{"model": "image flow-matching model", "horizontal_flip": true, "cond_dim": 192, "norm": "layernorm", "widths": [48, 96, 144], "scale_shift_norm": true, "residual_init": "zero_last", "learning_rate": 0.032, "momentum": 0.95, "final_lr_fraction": 0.05, "adamw_weight_decay_other_params": 0.01}
Rows from block 2, named by matrix and row number. Rows with one number belong to one channel. Each number is 128 + 32 x the weight over its row's rms, rounded and kept within 0 to 255. All counts start at 0. Numbers have three digits each. After the name is the row's rms in percent of the matrix's.
# convs0: first 3x3 conv (model.enc.1.0.convs.0.weight, 96x96x3x3), inputs 42-48, a 3x3 kernel for each
# convs1: second 3x3 conv (model.enc.1.0.convs.1.weight, 96x96x3x3, transposed), outputs 42-48, a 3x3 kernel for each
convs0.0 095:173118126099099117114086155149150129082063099156139079085053067137106109162113148148145137147168116115102150149128139121138113178163172127184141090177128126177121114127090133180120139097143
convs1.0 088:143151174154151208125102127168107082099105151124150142153185192136124124151186151123102081131095049172137121129098111127116163115125117138145171080109138076064135215156234185090158182088103
convs0.1 078:085066102084091076066072099124106147073116126069087127129132146112168161131154197101123129119106122152093144120140083143170134107128092129119090117150106175161104188160143123193156128114143
convs1.1 111:054040081075098162113145188153116128143100058155151107160149113126120108137114119104102119155152140078103108040141217033180201063104125120122125106120136171192184099117121123163129124140128
convs0.2 093:155174122123178134061117133161178130144136125122099128130172164129146183124139085069144121125131086139111082131155119128125088097106078164115115151147089180152093116129159106150134116120131
convs1.2 087:141166135139163136153168161118134147144201161082072120144138108103081104122097101124102121122128147112130194195170148144101073151125130111129132139132119166170142135139121075110107077100118
convs0.3 123:154123120108067187155096111141127142149106155147157113113128106088080164147123103113148135185206151154177137158137142167113133203141119109121106132155067111136085106120128074074140056125146
convs1.3 146:159142125162157132114079069131127117120157107120174148112137132119128135126138154133058099107008079103059095127073114110059126090082122102126137126089100089107082126132150063083140100090091
convs0.4 096:167166143115139115105156115127132096139130110129130127116079144102043074097123147193150123142144122126147088135113135090154111089127053069093097122186160103122129169225148139161151126099105
convs1.4 109:156104138159132175124101150134131121160138112172126131076137179191163154143090092153157125141140105122093103176160165122086146123094129121104111111113119146184181163102146119082162109100162
convs0.5 088:154164146107178177092135124140148127074131162094096087105145175099104113132078138169089086155149115111129131163102188138164200107114121162129104147131134138096088184112100146130125147118125
convs1.5 110:197126113171114111101066054177117137142094084148137099116119131108125154195174176073100105102135109146154157114133120160127073161174102188149153152111109072096090115134116127141123160184131
convs0.6 097:075071117071056066154151155105168120132088062133168143146133117092113089094137122067077079081128081086100081160160141128114126127107133132165128112159141151137113115204174126136128167113093
convs1.6 104:123072092171124184147156202188120140119094015130086152210188195118058138143133132162122146189172191172157187124119129138132187095126153148139140129120135108137149128139108142127115142087121
convs0.7 093:131122075082136134104117175062231156132051255196153096150129152102096174150113077120124096151125090128151171126116110172125127095113148123124096121161077086127132148125177175108141168116151
convs1.7 079:137111109105123139137109129178084091070248169075053197104132139115159171127144143111113119154142155171133117144119119115123089138140145131109110179129099144108131154174156137131178117110120
convs0.8 102:161160157110153150088102114204164184109122097150110100119135151135117089099081106153126140103099104128169138129108055117097079146154090119128111165140125143154127126156169111183186123169192
convs1.8 062:142148172148197173116165134125181138136089132085092082152112062169124096134120109083107107123160176108120159116103098113134122121090127080120099130173129154182130044126091000125099006096134
convs0.9 093:102162086153139086103111155173090081142066031165067124125100121159127105142128105072139087116051091106095102109121090118152091145115101122116092095157136099164090111137121152164090050102163
convs1.9 092:157126151140129106169156171084134114150115052186133115105145121125175101179116132122143083142193211131133120129125107115139131161149119079085123096177200089167131114165144145101085096136110
convs0.10 095:198172108141156136141099108098133097168166104088149108106098093109101103164184166084090101089111128101155162115114088124118111124133087116123130142132163121128146131109072111146091190163102
convs1.10 090:129118036141136063127104070136138154133144120115111130105073103153135139144148151135139133141140162128178185148124129171158148149137151055082037095172103081148128143116071191157089189176078
convs0.11 112:125195191114131151109036049098104103068035000141140134128127122133135142148178183138106156149143129149156163129121129129117121147159149109100119159119134135133122115118144104093092142116107
convs1.11 133:093147083100133079140161152149132144125177118175175129153151136137177166130165139116118101080074044058048031107106141136105139140140142110102124095114150081135100176129137174130140091076129
convs0.12 100:148160135146180120142095111201255139215161065121168128121126169137119108119127105149158188113107170159177181152115156138111127137144138132121128108119135146130130120153156072136175122208164
convs1.12 096:117157172089145143134132139085106129169212180149051057142126118130104103121099106067081122048107143101146182088174111115164150076153135074074095098119157124168150109107128097099095120128124
convs0.13 090:127121124098151158106142131154136154084113157076159128123158151077094081095113108137181128119138137122152111124144138065083096145146165141145136092096086114115080094122231115085199107129199
convs1.13 083:092122145127100158140137128153149154076121147137138090121105131152121164121122127124092116144118102149157127088080083114126131118167141255199171157123168137060129111144218069087170141119182
convs0.14 131:122174142136182134083134111060085091050000000128112177123092107089087060094091127111137135125154151151152119137099106157162113160122114120125130125129139126093102121060091146080054147124121
convs1.14 084:104116124114138161161184238115155160111074051176152173107092059065024007148099128112094108078065075117102138100068075116115137114119186133139131132124126138105117155117113134129144116088113
convs0.15 087:108121146046058129142154177102086127124185207197123109041069085105110127151130139077059091111097100130093125069093152138110094146130131126124090141128096121103112194176123148146120155140138
convs1.15 075:131161159147178191139145170190171134053083160131175127118125142142163181179182178142131127159116124164150130073089069076110089119153166136146150120095135116174161155104070169150124179142098
convs0.16 120:111075147100094140118120144186180180167153206157140122164137107173159133140128129164162157226159176167143173146140175148134177171145187158159177197180162166200151196183096220163093172148093
convs1.16 068:125115117177165188123136137194137097166211181094094133161145157191158149150125092134160140127132133165159172180129147132122139096118151155118075157111063164117114179085106216127140215133150
convs0.17 098:152120145164120143112092137128132139110108178146137134104125129104121128150162158150156140191164163168120138183142142203154101205111101159085158137129152162113160195141116223125076175137091
convs1.17 090:113172101136164116173156095084111116070128189127120145149119076156141132119146110137131117127111108187142094169146060140110057109110068108111077113128115144109116082091055103104000039089039
convs0.18 082:119113121105116097154153168166178101156156134113094109108093087152071119109132110187166142159135118090138135095090065108158131128123103140154173103145147107128122107134111067107116074113084
convs1.18 088:094105113100094138129126126149184157081096129129106080155133151120090105134090077144109099106058073110088085084126124064136179074101184091085135100140176126154176101145108091125073158169129
convs0.19 118:163167062163196039123161114153114053127142155160080080173124087092120074107112109125110116122085097137088061075073104110082095124140095127135167136100151134100165122102113125108077123137080
convs1.19 126:133172138124151120091072113107108114078114098134061108134113137136143127083071093065010000072059013062069052069102047068087026068086064086161134073115096113081079146145144112119115108123093
convs0.20 097:128209146106134133119095074104119146116064017116134165128121130124072070123132132131147189108121153130163147166193140064124114109086123105116105095108134124158124141170148102108105156114090
convs1.20 099:200205140153138123133084096102109127152118075075136150204187150191158122129167148127133140152122079124121095171171205133102134071115055158132125114122084134170077121150175106128137119103147
convs0.21 128:104072105147032036111255197138086093202255249143194148134143121163214179151207146154146120114135148129112143134134131082064111101086120127122123115118135119087110122142133124102103147147138
convs1.21 151:117190181113176176122085095143106105136073152124139117133150112087140115114106104058058044064067060102133092134148130105108081158132117107139113148113126135103095161134166141117113119150165
convs0.22 098:139108056105078094152083131152107145084092153136135098166101111125109114125107100105072135132139157143110151156069107168093081180157140097123144063119149086107180163133118188178147169172187
convs1.22 092:132143137195160111162176125158142147055136153090118109121165136098107150132151134115140101093124103104112110135075097170185139137183115126092111192112142166196189076078066153176128119126099
convs0.23 090:135134052138150121116102071151107087133111150101166168133078120123136110157180138057116095083149148146147123144108165122127161110142098113143088104136093127109107116089087140199123105070080
convs1.23 097:137200194107106095150097089093144145114137137130119143140117145133137090158168091052111139054126172130159207129119098140172157105112097117131121146111189087100161177188150117135123109132086
convs0.24 097:052165160089108120123121170125037074255229071165149127153128115132164116099108134143146147084109134159132152149101131103109172086091098113097131113101118135117140135152155139121105107121145
convs1.24 084:056106156103132118093158183116154156255127082153162103113119110181147098129133133083101108132156198113120093155122134108131129131167127119148086104152086143160110134141122112110063109124117
convs0.25 087:138103089194157170124160137146171121133130112130155098221146144138128115113157123148086094130134097136131126086126130119126143143123185098112142077115130074085140154127115160148083130149159
convs1.25 077:125114184127096128150148152108093142139088086152119101089131150161166101144124089143117123163155142158157121070123141136123149132115120132152175125134162127136132123093204155108189136117163
convs0.26 087:162110130145159182101141120133167090090106105131130119147164120139124053112085102118115117145142072139152074151130177143095172136117064102142139109146124186184160103134131095137104076138107
convs1.26 072:126121127111124125137148189083106104154165161146102145099145117133180199132178169155137143146117152108110123101123149088105105100105117066099143101130151085165159185127166166125197135128220
convs0.27 106:149160156147063120146099137130133125117125131125126126121159128120165138127100157091117140090164168112147150092105113083161138086127120095119124117133126117122137169155124158141071182153094
convs1.27 186:164139174104081133082105151143137127119117104126128118137120127142156101119117111125135150124125144103131125155148143157156107101101076107088119083084109137134171118113114125134109123139127
convs0.28 091:115156147122119099099078122081113117148129105101121139130149176085119126053061078117132106141148110091112097103145130105107116089099146116092117151120147141137127091136181095181255078101165
convs1.28 090:097109135137146143130117134107113124145119113158124139202137150148107117116090081171138154175140139191148165118176194156176184168169192154173201155158159124118108057117165070110190085141201
convs0.29 088:117094132178121083091101095255135060053159195116115123100145122147128142153131088096074120131146180093083159089145124110104156146087134115109156115064119101107111140108085122116065144168100
convs1.29 086:134136135105111092133134124109118143067051166206115000135099098158141109127129158082119109050120128144197161083132104133171107148148125169160123116139185107105176145125090153112142113138086
convs0.30 099:190149130187114139149128126035119121064119112112083101131146165075113097110120105097138159091114107083117117189191170122131211171170234167181160163154151134166130092168141072162148105163155
convs1.30 091:174144144121133094113120121128123128047047103089103119080087146039068082095107094177187185193179144141130110097089154076106173081131141149141137122120094124117156139113106182133128153117114
convs0.31 097:148174117114168104121035118092163098094026130043096153146149138112087113118138150129109050096094089137148107169105100162123099172117166113141131118124115126154096159109107135140122149156102
convs1.31 107:116161116119139112129147128088092150118148089109112122148144117121139141150081101117096071153161121195192177085125104152133092157197138100098095098145132125200112160182165141113176113129141
convs0.32 089:142147135147144146151120129160156165149124148118118124142152108158128133115079082094168138115172152078132185087146122103149135087084130111104084138158102119127086141105060139139075166129087
convs1.32 096:101086044147134099142123103122137122137176159093101107040058088109161162130153165155126105147154141110130111111151140115176172062081105050074084063114120120182168096127129078104121121152153
convs0.33 104:093123135054098114126148147158105137146128099077147187153145138184188180095133177136148156082103127140107161073125118035055127123082165130085121125101127139075071085105106103130164071115164
convs1.33 077:166127150155143190162131135063068163171126102107138133075125082126109084143127120113136100130129152119067100111140188124114174124073121126141119111162178053124125076129121106104123098109181
convs0.34 089:143071053203133084132118033083128144244175089156118121133148104181148163148106120121119139131153182095118150149134087116088081120089110130100110101111130100134120141148207104144208112122119
convs1.34 089:159099168168118104138113073150131131177109071108102124116132093152147127129149171077134128014089098044075071080114051147161103146116148127105186127110175142138156116076098087101087055098093
convs0.35 096:102108153098113192110142070139119115158180150121123103117130163093100100098135122108117090167147162152146115082082151129107235134147186134100140163100131147134120052074118131125194069143147
convs1.35 096:135118113135134134129104144132118144163136112132180104099132161075102126106101126117081078121115100161162197115114112109197177160153134150119120136087113123109158142094185159135211171113191
convs0.36 092:152101203215153131162160166255138049133131110131113137184151113128115145136106146105092110127124099124071095101108148119087108124081080148155149141145163135147126117152124147067140129111137
convs1.36 071:055077105095109103115118080105166149110105115234124027100076181132119147136123113159174147124129143135134151130198138127165137159125148131102116123139150118126122149136187169137193156113153
convs0.37 089:115066072109149148203191086117157171151106086147130143123135173094087091098101102124145153113125115141096171122120099154184105154174131155155162154187189132161169074159132101074109113110124
convs1.37 078:148112065149131069189162086173173128129126091096091142123133132142132145138110159106125086141136111113142106100074070133078121145141157126146116140125124160132104120123059108153112073136133
convs0.38 101:152172141146129161191163162134138130117101127109063122183169174255227205191251210138141166128117114125118123098151143097126134077104125090106129085091111091100108122126147105093100101130113
convs1.38 093:130111091163141140165066102104137102098133141118104108129110094020000027099096093112081079133117090156158162148173152124101123068085166198237205096123154032107052113132161139137146122091102
convs0.39 106:066101111134160163094080113174182227086120143137158111117073082100114112098124117144133130130177147119148117092104073123179124163160128175170152142149124152095100136105104151139129162158124
convs1.39 092:132147125087116177120120168194136114034124129176160217092122141107120120168180143154125109171140130149147132125119182136155207138157168157151109163126096098105116156119101171141097165120094
convs0.40 090:149094129149167159137111104116146157123100142078116102139125114147124127140118135113142163180125152142135086179108173139151224114087146126149149152166151130147128125108098196197157103096152
convs1.40 105:094140124116179194108083169144129116059108144076096121151166158119095103143131100165137146173159160116100107087136124054115136090124165098109118069150168057115110119119125120080142160145148
convs0.41 093:178160155155129108127103145158114120123137145133134146106146163066080061152117145153100080149102108147092095138123101137155091192185114181133100119129105140128123116096125166209083108146112
convs1.41 092:119147078175147079167126103095144149143068108134173112142183138195123133175168103134134078111103112193174115148077095171121149118114138161172113171156133136120101149164149129108071128153079
convs0.42 127:141116151137148145125169132149088110103086074141101144168168250131163178162158104133098155123077129147130149152092074161092101143104108137135131158113120138147109090055066088016065123062064
convs1.42 105:141158092113147099107092096140119121131144111183130136116112141166157140195126097104088082105075054109109099096145088103112075110115111135151167111134157127132139125198183096163194102153171
convs0.43 091:132112173151086152128170113139084127043051109117090124161165161143151151074063094167127108255181177169127131160128150160154171131106092163118120133147153091106105106133111119130162145137127
convs1.43 071:100083155134142128117142133114140105084138172093109090110140140049052071132105102108097122165132148146163156132143128082119097130117148129124155131161175082104066121115108121127155188173198
convs0.44 087:122145165126133133209138150109112157199133055117101151140140136187179168159143144094068093189136087087107137080098143105128196205171167087107136110100114088081084144117125125162158169136124
convs1.44 072:122132078153146146047112090154182208151116092049088146138122078045134107075116098157163194167152145113113142067081129096114146091127142141134156185168151128142153081102061071151125135161155
convs0.45 100:151120088135145142148120144115094133067158171097108175093087104144147150117074125143135128099130138145096119183134164104074137174146164118161131146151105153139119126126162127115151095112109
convs1.45 062:115157110123153179134137141050113099045072119107141119119151173146134116164118144138143122145141145145169125091114090142141142143132101164182171167145153108135135123134156098157143138144129
convs0.46 095:121106113130076126128117081235134040073196195163091129155116081128140117180110071102134121071132109104135121114166098128142101090154149072184125105118088085131117148192114129166111142157100
convs1.46 092:114150151106147150119118122129144132099105203121101036149116106141139109146151097109129110146196125081134110180133153118119153119067146129171182126137141116131135156106108159081107180092107
convs0.47 124:149180178143099179138138208063019076061021026084119080129114120126088120131144143125114137091149137085129138158174114113133081129131122124123122104186121076124090118110095120140114126114133
convs1.47 126:166130146156108107137155145144127125124126079098121078127188183132124145102098124161145147153174156124136125139074156098114170121128135156149125113108109180180175127144168134141179148111218
convs0.48 098:147169121148155125161223150156138173158129189182205163175158182140156144156160083076138174124205150096120105162161184113190110094157107131162116151162136141118130053161185147171142116101195
convs1.48 074:110086073137094102179137133160149150085107104076137129160119096130073129112138115153154147121123146118134137188157162155107160109128125105148145120119121128087110064079048093123096035092079
convs0.49 132:114146133112113109129096133098078075112006081087112136112160162132126148140141112158148107076088094076153140132142091107095084121100135149122133130132186138179177114145096133106100110115117
convs1.49 143:176147106171153083124096112137138131121144106170170109111134095101123122108134095142164130050114117100118066123121105116113063114118113120016052065054111086105106121162151119135091151141104
convs0.50 105:132093119114113097148200189119135102128093115115122129103136117150092112143106128142136085117139106125151096128112105084124089139163134133133116138135114120125109117055120084134116121162159
convs1.50 107:123080123142113121120109115153162148115108111116102116132144091126106132124141137170148085166124115190127129051056112150112141136139170090132114077087115169145190076080149109159113080138125
convs0.51 125:160187155116185158137070098199204125199139255152115129136108089163173171085100118155193184112107181165158147124162146127096125128122130123144140138133122141165156149154156107074078128117113
convs1.51 139:096104083057094115116125133139142142170126154119091182120131109130137150086089123122139126075125098056092110129138124079133148141120122074111158073068073101108083177163130179115111162156119
convs0.52 110:117117123109206206071153135087200154123234142128141132116131104091177108129121133108131138140059101084092135109153145151107107120156167154145144160120130143126129100149110115092081130128123
convs1.52 134:143096126089089114080098104135179151119093092101065161116115130107114123122153164087103115132126127135134160079126118077150188115094117205131125125133148121121109167117174155115166118107112
convs0.53 104:137149159122191150118123161138125129143119053099128122078041092133122111140192138064069120109107141091115134082096075092166143089169173123136156205107160183169148120125054167109015141141066
convs1.53 104:186179118151112156098090100112091121135092044166171132098054090134092117174181197110112144178197189136163153114117164122146166168170147064082084097121135087122140179133143165114055186113077
convs0.54 101:102118168040110219068101255088130149104134200152123100115116110090110096084088087179175144205179114224174109142132151141131121130107187148150151145135088150130122156139122139165110174146165
convs1.54 133:145116114115120130044070106100128118082119127075132135079105092152127095130119111141061055127035036130030042134133128075124109059148164121088087143121135053108147140109139144095099164070064
convs0.55 099:121111114160115048120085072105142144178126120113116167106132149117111125108124152195166154161131124178143161148116112151145101149089111128122160140107215119105138157124134194164123188125096
convs1.55 112:134141135185183079203179092094120172192118082120126124119137171154154132119146106135113059146154090112114000133140092167128090140096109140125107150181179185127037123117121112085057152113110
convs0.56 096:163137133148136115175113073110184166114140104161086075147117099139159098132129106115127144154163132189195133091113083166171098140169100128118117107161136149126137161150154153129149165171115
convs1.56 094:154128135119122157091114180134126092099137143140139199128141091116078055124097089088078085159136131182197175161118105134130088197146149087116167125152161101155204107109123171123120161097095
convs0.57 090:153123156102139162095113114096131161115074162142184158133140102130139131133159120198191153150124157157168227100146160154148164110112192131121083111104109143120124109120121099144113144121145
convs1.57 085:154123157132091126144129163127088123089166134063126132088068110071122173120130140060114145099151084070067031107098154151097106110121149180135155180138169166166183167108118195135183179154173
convs0.58 107:139132139139130136160169166109119090067091103129185113093085082110122131196212143169135168196141158135097081131159132131151130113123115129162174107133132097112132091119134113122138087051142
convs1.58 073:102111165100100144104161150206190124146169159095108117145148120158140119189188176117135142126143133133135149169140158142133148110107158117135143135144110138154145068101116083091152132153173
convs0.59 105:073109094121076078148231113095035049099213078105150147073089123079074115101113089123135133105091117127072096117168182126124169112173098123143102103097113133093104163140116129123097120098065
convs1.59 097:090015073138127105119106114099168131096052109156113131160123167117137127140135111157176172152150169080111059111090100100114119073028131168233155127164148087033074135122141127122098118151091
convs0.60 104:108136157107157120145161174187216076137093157184194046146135116083099107100096095116070143045069144062086126105152136127119123097137123149124154115089106115115110140159133109093119168126173
convs1.60 092:087069062075130116051152158239159111126165153155108087100162130151122102140156159084197229070188240082139143130194177137177186110112171136142165121176145113141122111088045140136115119118118
convs0.61 103:081122105085120085099121096109096104133129117127140130125081115145136139150168187104119129111144123095145118110147114135142120065096091132134137127118137141143153098126123079126119070123100
convs1.61 120:158126141158139158178146159154143127143113109163143121054062091104089155156149204137159150123146168104119128113119136117122140137138160120140149120120113136156132132139153121124118127128137
convs0.62 098:151173114126173119116131114098076093127171075137173164141174117063115114067066078092119086073106101091099087086155123119148121121098080118121181132155167128149183144136184102146139080112126
convs1.62 098:160143154159115148125079122138116136104111081153172153168134094200176143107124141129143145154164167150164154126154180130143184134164166122155148148118132124135102088088156116180195078159183
convs0.63 088:128143137173129101191104082128160178110155191104146111148158133141150116147227172109122086131115063112102096101081154110128134113112090145144106113135160108131203114084139096087108081170114
convs1.63 091:146098115125126099139102124121140102131129124109125146138083123125100134139104072158157114183189140160154083116111136078119118082118102121191124123149132154122078116073091122085096095084110
convs0.64 105:094128111065069068195097139166111179143132174055161181137129161117080151124093134169146089182155080125136124184139131182172036185151123141130115132123124115113089164128158159142123146111141
convs1.64 070:087122066169142162161179175086063137113151069057141074172176171132114118080088094125101080170150085195128093116096127183162104139142108149161155163195146109129097090179143077113142108152166
convs0.65 094:150150180138161139111098132099100131124105098090114132129159103134139128115156144119126092069127139156141134146168170172108137125086122128111125102116101076162149180091086114082109094145146
convs1.65 116:149161136191137092109119105105115108161125091158187144161099143112142169147130142062074119090060107152157168180135143138103098110129130156135131123145118171181131134139119143137118095124107
convs0.66 093:105133123096160205093130180151111132095146233097137201089115118106147191156173163119097110200163134149131102189121187163177185145132171115128169139147147119102107155136098194166107111150121
convs1.66 108:152102139109061147138097133151119140069130149160152089119085087048100156105127162158114088193137060157096112111079094129083124091119092171156086194106096115139093132136157172135125153072060
convs0.67 132:106085112162183150144196141149129148154206156147065152124125124125135113110081080125114110081118106102120151143165178131122159123127161151136154143120125155136155121148150114122166122150143
convs1.67 086:132147175111143157109103128138143121158073154117126079141150168164145154202246220128121128109098083127116095093115131122129149140132111141103148133123155127156169197156192162145158165135146
convs0.68 093:124116120099126144110182077041047087058204169106178092127131111108153099088062061094126104134115140145118096165155132121128131153148116109121071104096068097112113039148137078140127087172208
convs1.68 088:190139175143100113124076098164147140057045198144159170160162164163149123123111146134158173128169161113105115100149113095135138114125116186177140195177126147108095101127187103127203121148179
convs0.69 121:134095108111112134075121136136105115119116115136113113156115146255173097125168197118104129093078112106106134132105122131072110144117123092111119099118137116123136148123171156111185169120182
convs1.69 122:147203157132165147137130133117117124135142136138140122108093124107136177132148143110128106126133093132131100135137125126136121134114113144109126139126175145141155108078160157122205113101143
convs0.70 115:121117148149137082103099106183166205226233241163153148220246244169161153130137181160171201132134101132131108110107130166165148145135140129101131154170166138145156118105087108133105120119120
convs1.70 114:150153107110120130105120114142122137193136228206180215148126149099096117126155151140123128108122123045093063133096140074116143134116114151158145086096168115115096146123102166148165126106151
convs0.71 112:121069120121086154137142121030081223174139089114104135090084154155198114114089125151109142171177191132135150121095111104091143121139106142150131119118128143132134118069132127152154170092092
convs1.71 119:127130159183187120191140134172115095138162162076069127127088109106158125148118108176098095121079087084084099098121135134137122139178160112129127166146112165117159143167161114106126149129114
convs0.72 083:094143110180109124130138122065029132148119092115105082108076068128121154160154174098112133103136152107140178110095133100090173125133118135133128130109123135121168148129159156113110127150119
convs1.72 067:100111080118156089116168184162141159149083074143202192123111108136139083130117088090106149107118137127133146143116148116158126141148119118095113116108112136140151137110098139114069136143057
convs0.73 100:131048095173113159099111049109130152133171255135117155134142138129123132149116126119202150101108142092118104141122133155075154128093107142132127110115104127134110126084122137120199146072123
convs1.73 086:159144155127146116139148125137151093086124125057076158113059098116093083145102092127157167132164166087089063184222172115174130094075095151137168123138145097106109160138124078107109120167108
convs0.74 117:121098121123076080119124120128115144164120133146088162139127143098116255178136090161141153138101141131122145139138139150135160104113153109113113102152141119148117101113078146089052154111103
convs1.74 112:154157130194192174163134142101130142166133135135099126232128140132152158075125165129111130109101133119092121141122152137062133165149138087121129110143160146134106073085060010043064115148116
convs0.75 095:188144053140137055175189224081153141129159163090095163114094101147126173149120127140087113176123159136143118113131102082123142125131080108147112132136107155117146108134102151150175127126125
convs1.75 103:027076097173082071153097091113188131085125194117109137124145162143108139144126077057099044100144036146163081140085131136112102123133119166137151131107135110107116157113141081126121099109112
convs0.76 112:117118159122127190093103131146144136154111169135167141116089134048097124109070132114137141089128183091131166123103185111189160144143149121119152084131148093131160193120141185129165150112130
convs1.76 103:117133170110096144133113132140067116120133143134131107154103088080071194103176154096122115103137160094110121123131097140104132092096124084124178103160185107126145140157124131127046106120104
convs0.77 103:137126146102097124083074081082098083044115083151110141091111112070088114128092125134144100134160106178202140121171138168176114154156141135131108132106105175169206125117175116108153120116187
convs1.77 102:207194169186186133118124141066107089100081135162164122092093110108086155167141183143120120148087129173114149150093159133075173090094119136132140182138133134126096127144109158165143118129121
convs0.78 099:075103152128114182124095131157129174128091126184145121159145138129080105103085127177131112122174138142153130164160135172225147115120118112102071123096093106073102112140142151132192139140132
convs1.78 098:101136115122156106142128087113090111133120081113144104135108133104103130129143136112117131139129159122122119117126141136079090112086085180176097204179151158105075137149111106139116066103129
convs0.79 093:114093083132116081144154114128127143085159120129128123120114126152174161209212207089109122098110141130095079122110103128121112133148125094100121134136121116128113113067098113089086155066061
convs1.79 081:118124073142149102143141066113122106123122132139141110056030101151129187243233255159176163120172158139159150139109097149118120149108129083062053096066077122108103154163082129144056115144050
convs0.80 084:109155163131140143122146140062182187095142192135091109091135199109133157154121097175152127099118070085102116120133204129144148161156176170168164180101126114058141057154184098170139106128127
convs1.80 074:117108097183138124175144133155115098137134131069097136127100091147124123066122164189161162185174140206155088071093064068083109046159116121157108143177129180167107114141088076106129095130151
convs0.81 098:089101164153132130065094127171177051219179130169142081158137103157146091163129179082125131108139154088108116085113097136186158124148126096116132117160148101155152149116106185201181160154147
convs1.81 095:125147145122096100114179166140103161176111086159086092028101150161108098180114098110130172101130194114148231091084152098091139142147226080117159093128148068107124149064121163106181201131138
convs0.82 081:119161082098115125130132099129141137145175125133180130065097087124120156075082121119142074169201141177143142108151079123104050098115105145129125173174124126140168167132135131116135135141124
convs1.82 112:136094097144188137132182167123088109154135133144139140172171168144116118107091090091108154131122128121165151036137253014149255078141172145101110132138176178166193092102120103137174110129121
convs0.83 092:115109098126113095138085159077148215195130058069086120135114135217107127133123161150111137109093129102116091120125076100143081122117060143107084130129123126116111083117112135134160129141163
convs1.83 085:081119177130121164130162129066139188235142045092152168086130128141161067165119089098132087074185151100154132184132155161085105175114114115091165118135153087150105169136187113088195131097201
convs0.84 090:133167143184159180157181155106120192137109115152107111145139150112095134112119119113106159095101134104109161062100136099139151124148188170155133120088121110103146125170180066101138110145152
convs1.84 089:115128121090120113119120117132133110112090085112147171144166160123138144082083078098123114144150161150184176142149139166209169155204150100112117111143160071118132116109119156124115122107120
convs0.85 089:116151117107125126105190174064063096075107037040132208125185129090143114138186120096129124082087057117074072112128170180099146097095201126101141123142134139077111128128125117150095092142099
convs1.85 072:100092107115111123169106122080115215177118094089115143124098096151108158140136173193191185228185143149086098079140125099144114091127151144158119106121097107128095194141151177116104137093087
convs0.86 101:096134142126153140142104128127083093106135095081155118114102082188153096125163177147137142125147146130117114082089096095083117074086130143110103139099093168126115145145136069152185057051100
convs1.86 089:143119137092079133144093109139131146151108126110151079186147188160131149155161168115111128134112130130135127077158146105158143147178163140144091154182143119136125147139121127096117101131124
convs0.87 098:130089145124039054163110124128108132140188114143142163131127142099187118142155129135116091233095064158116075125141151132140120119117129134129141162081177160136160090118130129130134110109131
convs1.87 164:108109115130128149174121134099097107181174134107102144124119096131167132101135129136155106143186080113114100211159097255127055195114120111144120093158101098083087143121153176079124145110118
convs0.88 093:227179164167166123145152062251155204065057116138122124129171109115122115073115114108136168137178170168141162127190170160137134146143122121124119168137109128125102134088169124122163120123211
convs1.88 066:115136158103121126146107047092141145097100143164111023098091118102100103135101103088115114085101087073130151123147125104131130174095100102135110149155125186156148126139155089094123072115160
convs0.89 088:139125166124107123171098064108129132079040024105147186100128147135117140152156121174172167137150139171167164171121132123172138072134140139149131114130112159155176218155118139097095112130114
convs1.89 083:192229148173174109134162117055123120159170125116118125166129080205163097179143162125111112121107090087061073151103143095087125084087100088103064131158093218173136075142073082150071053121067
convs0.90 095:097110145098158066164185173082091059181200153188167103095123126153208199108151118162130090112144147108139130154157103109107074107136121113115141094090124101125123115110140153100118135133112
convs1.90 103:102045084146123142106100120166144134073028073129169171170142109078062103095171185118125186071111129111112152137145129154178163106130142138179138138151111110127101117142138062118134122132112
convs0.91 084:102117113180137091236192130050086099107159170194135112104102071149087142160129161089178141118094095139090093054136132104160141138115185106136130126113130113105106129172142127101146116114107
convs1.91 112:214189139155102051065040031119135123067113109162162174112103116155152140181199156121115158073107172084112144146111080204150114150122124148170161159114115131062065170139172092130157121113099
convs0.92 096:118129141106148215136087094172140138140144130155098131108137139133120113136108102164150114193178184130083113123150143151185191151120099165135125155121111136097122150112149134135183135148116
convs1.92 102:153143108121117142086107181169161143104084158103104109175118091145135128109098150155114166154083148107078107131099146086062128099120128163155105185133087102062088109115127132158124128140106
convs0.93 091:118182128136151135131136122128153146172132108122115132082149156100066106113092083143119165133134100122093159112127080119144159100143103113074106121101110121069116086146134074143105090162131
convs1.93 082:171152163121079119091061123174145141123095060073070117133122100128134100089108172090114089130116122110146123093103104130122097173119104187220173111162157136110140088105112100109124123127116
convs0.94 096:144068114129093138109120159163236143117126138103049118105135065166192163092149109133042106091081127174144161176130085149116060119144111122104125132125138130168147122061098165094116146130144
convs1.94 093:118125150115169136142190144109148165100140129110110072163103096107072066137126170107081048157171125166185128140090096151143122182114108102061082153119141185158143132153102137157034178189080
convs0.95 097:112118114117092113120089124073142106130231132165136121141199195144124166134122174151146146108087102149143112161130149143095119129132109132158126112088095152106129123139135117095179136146178
convs1.95 099:115107104155115143162147109100074100162157110149166168070075091137173211190222247082115121112152144100116110159172150150170121131157125134153163134121148144121132099095110091103122073108153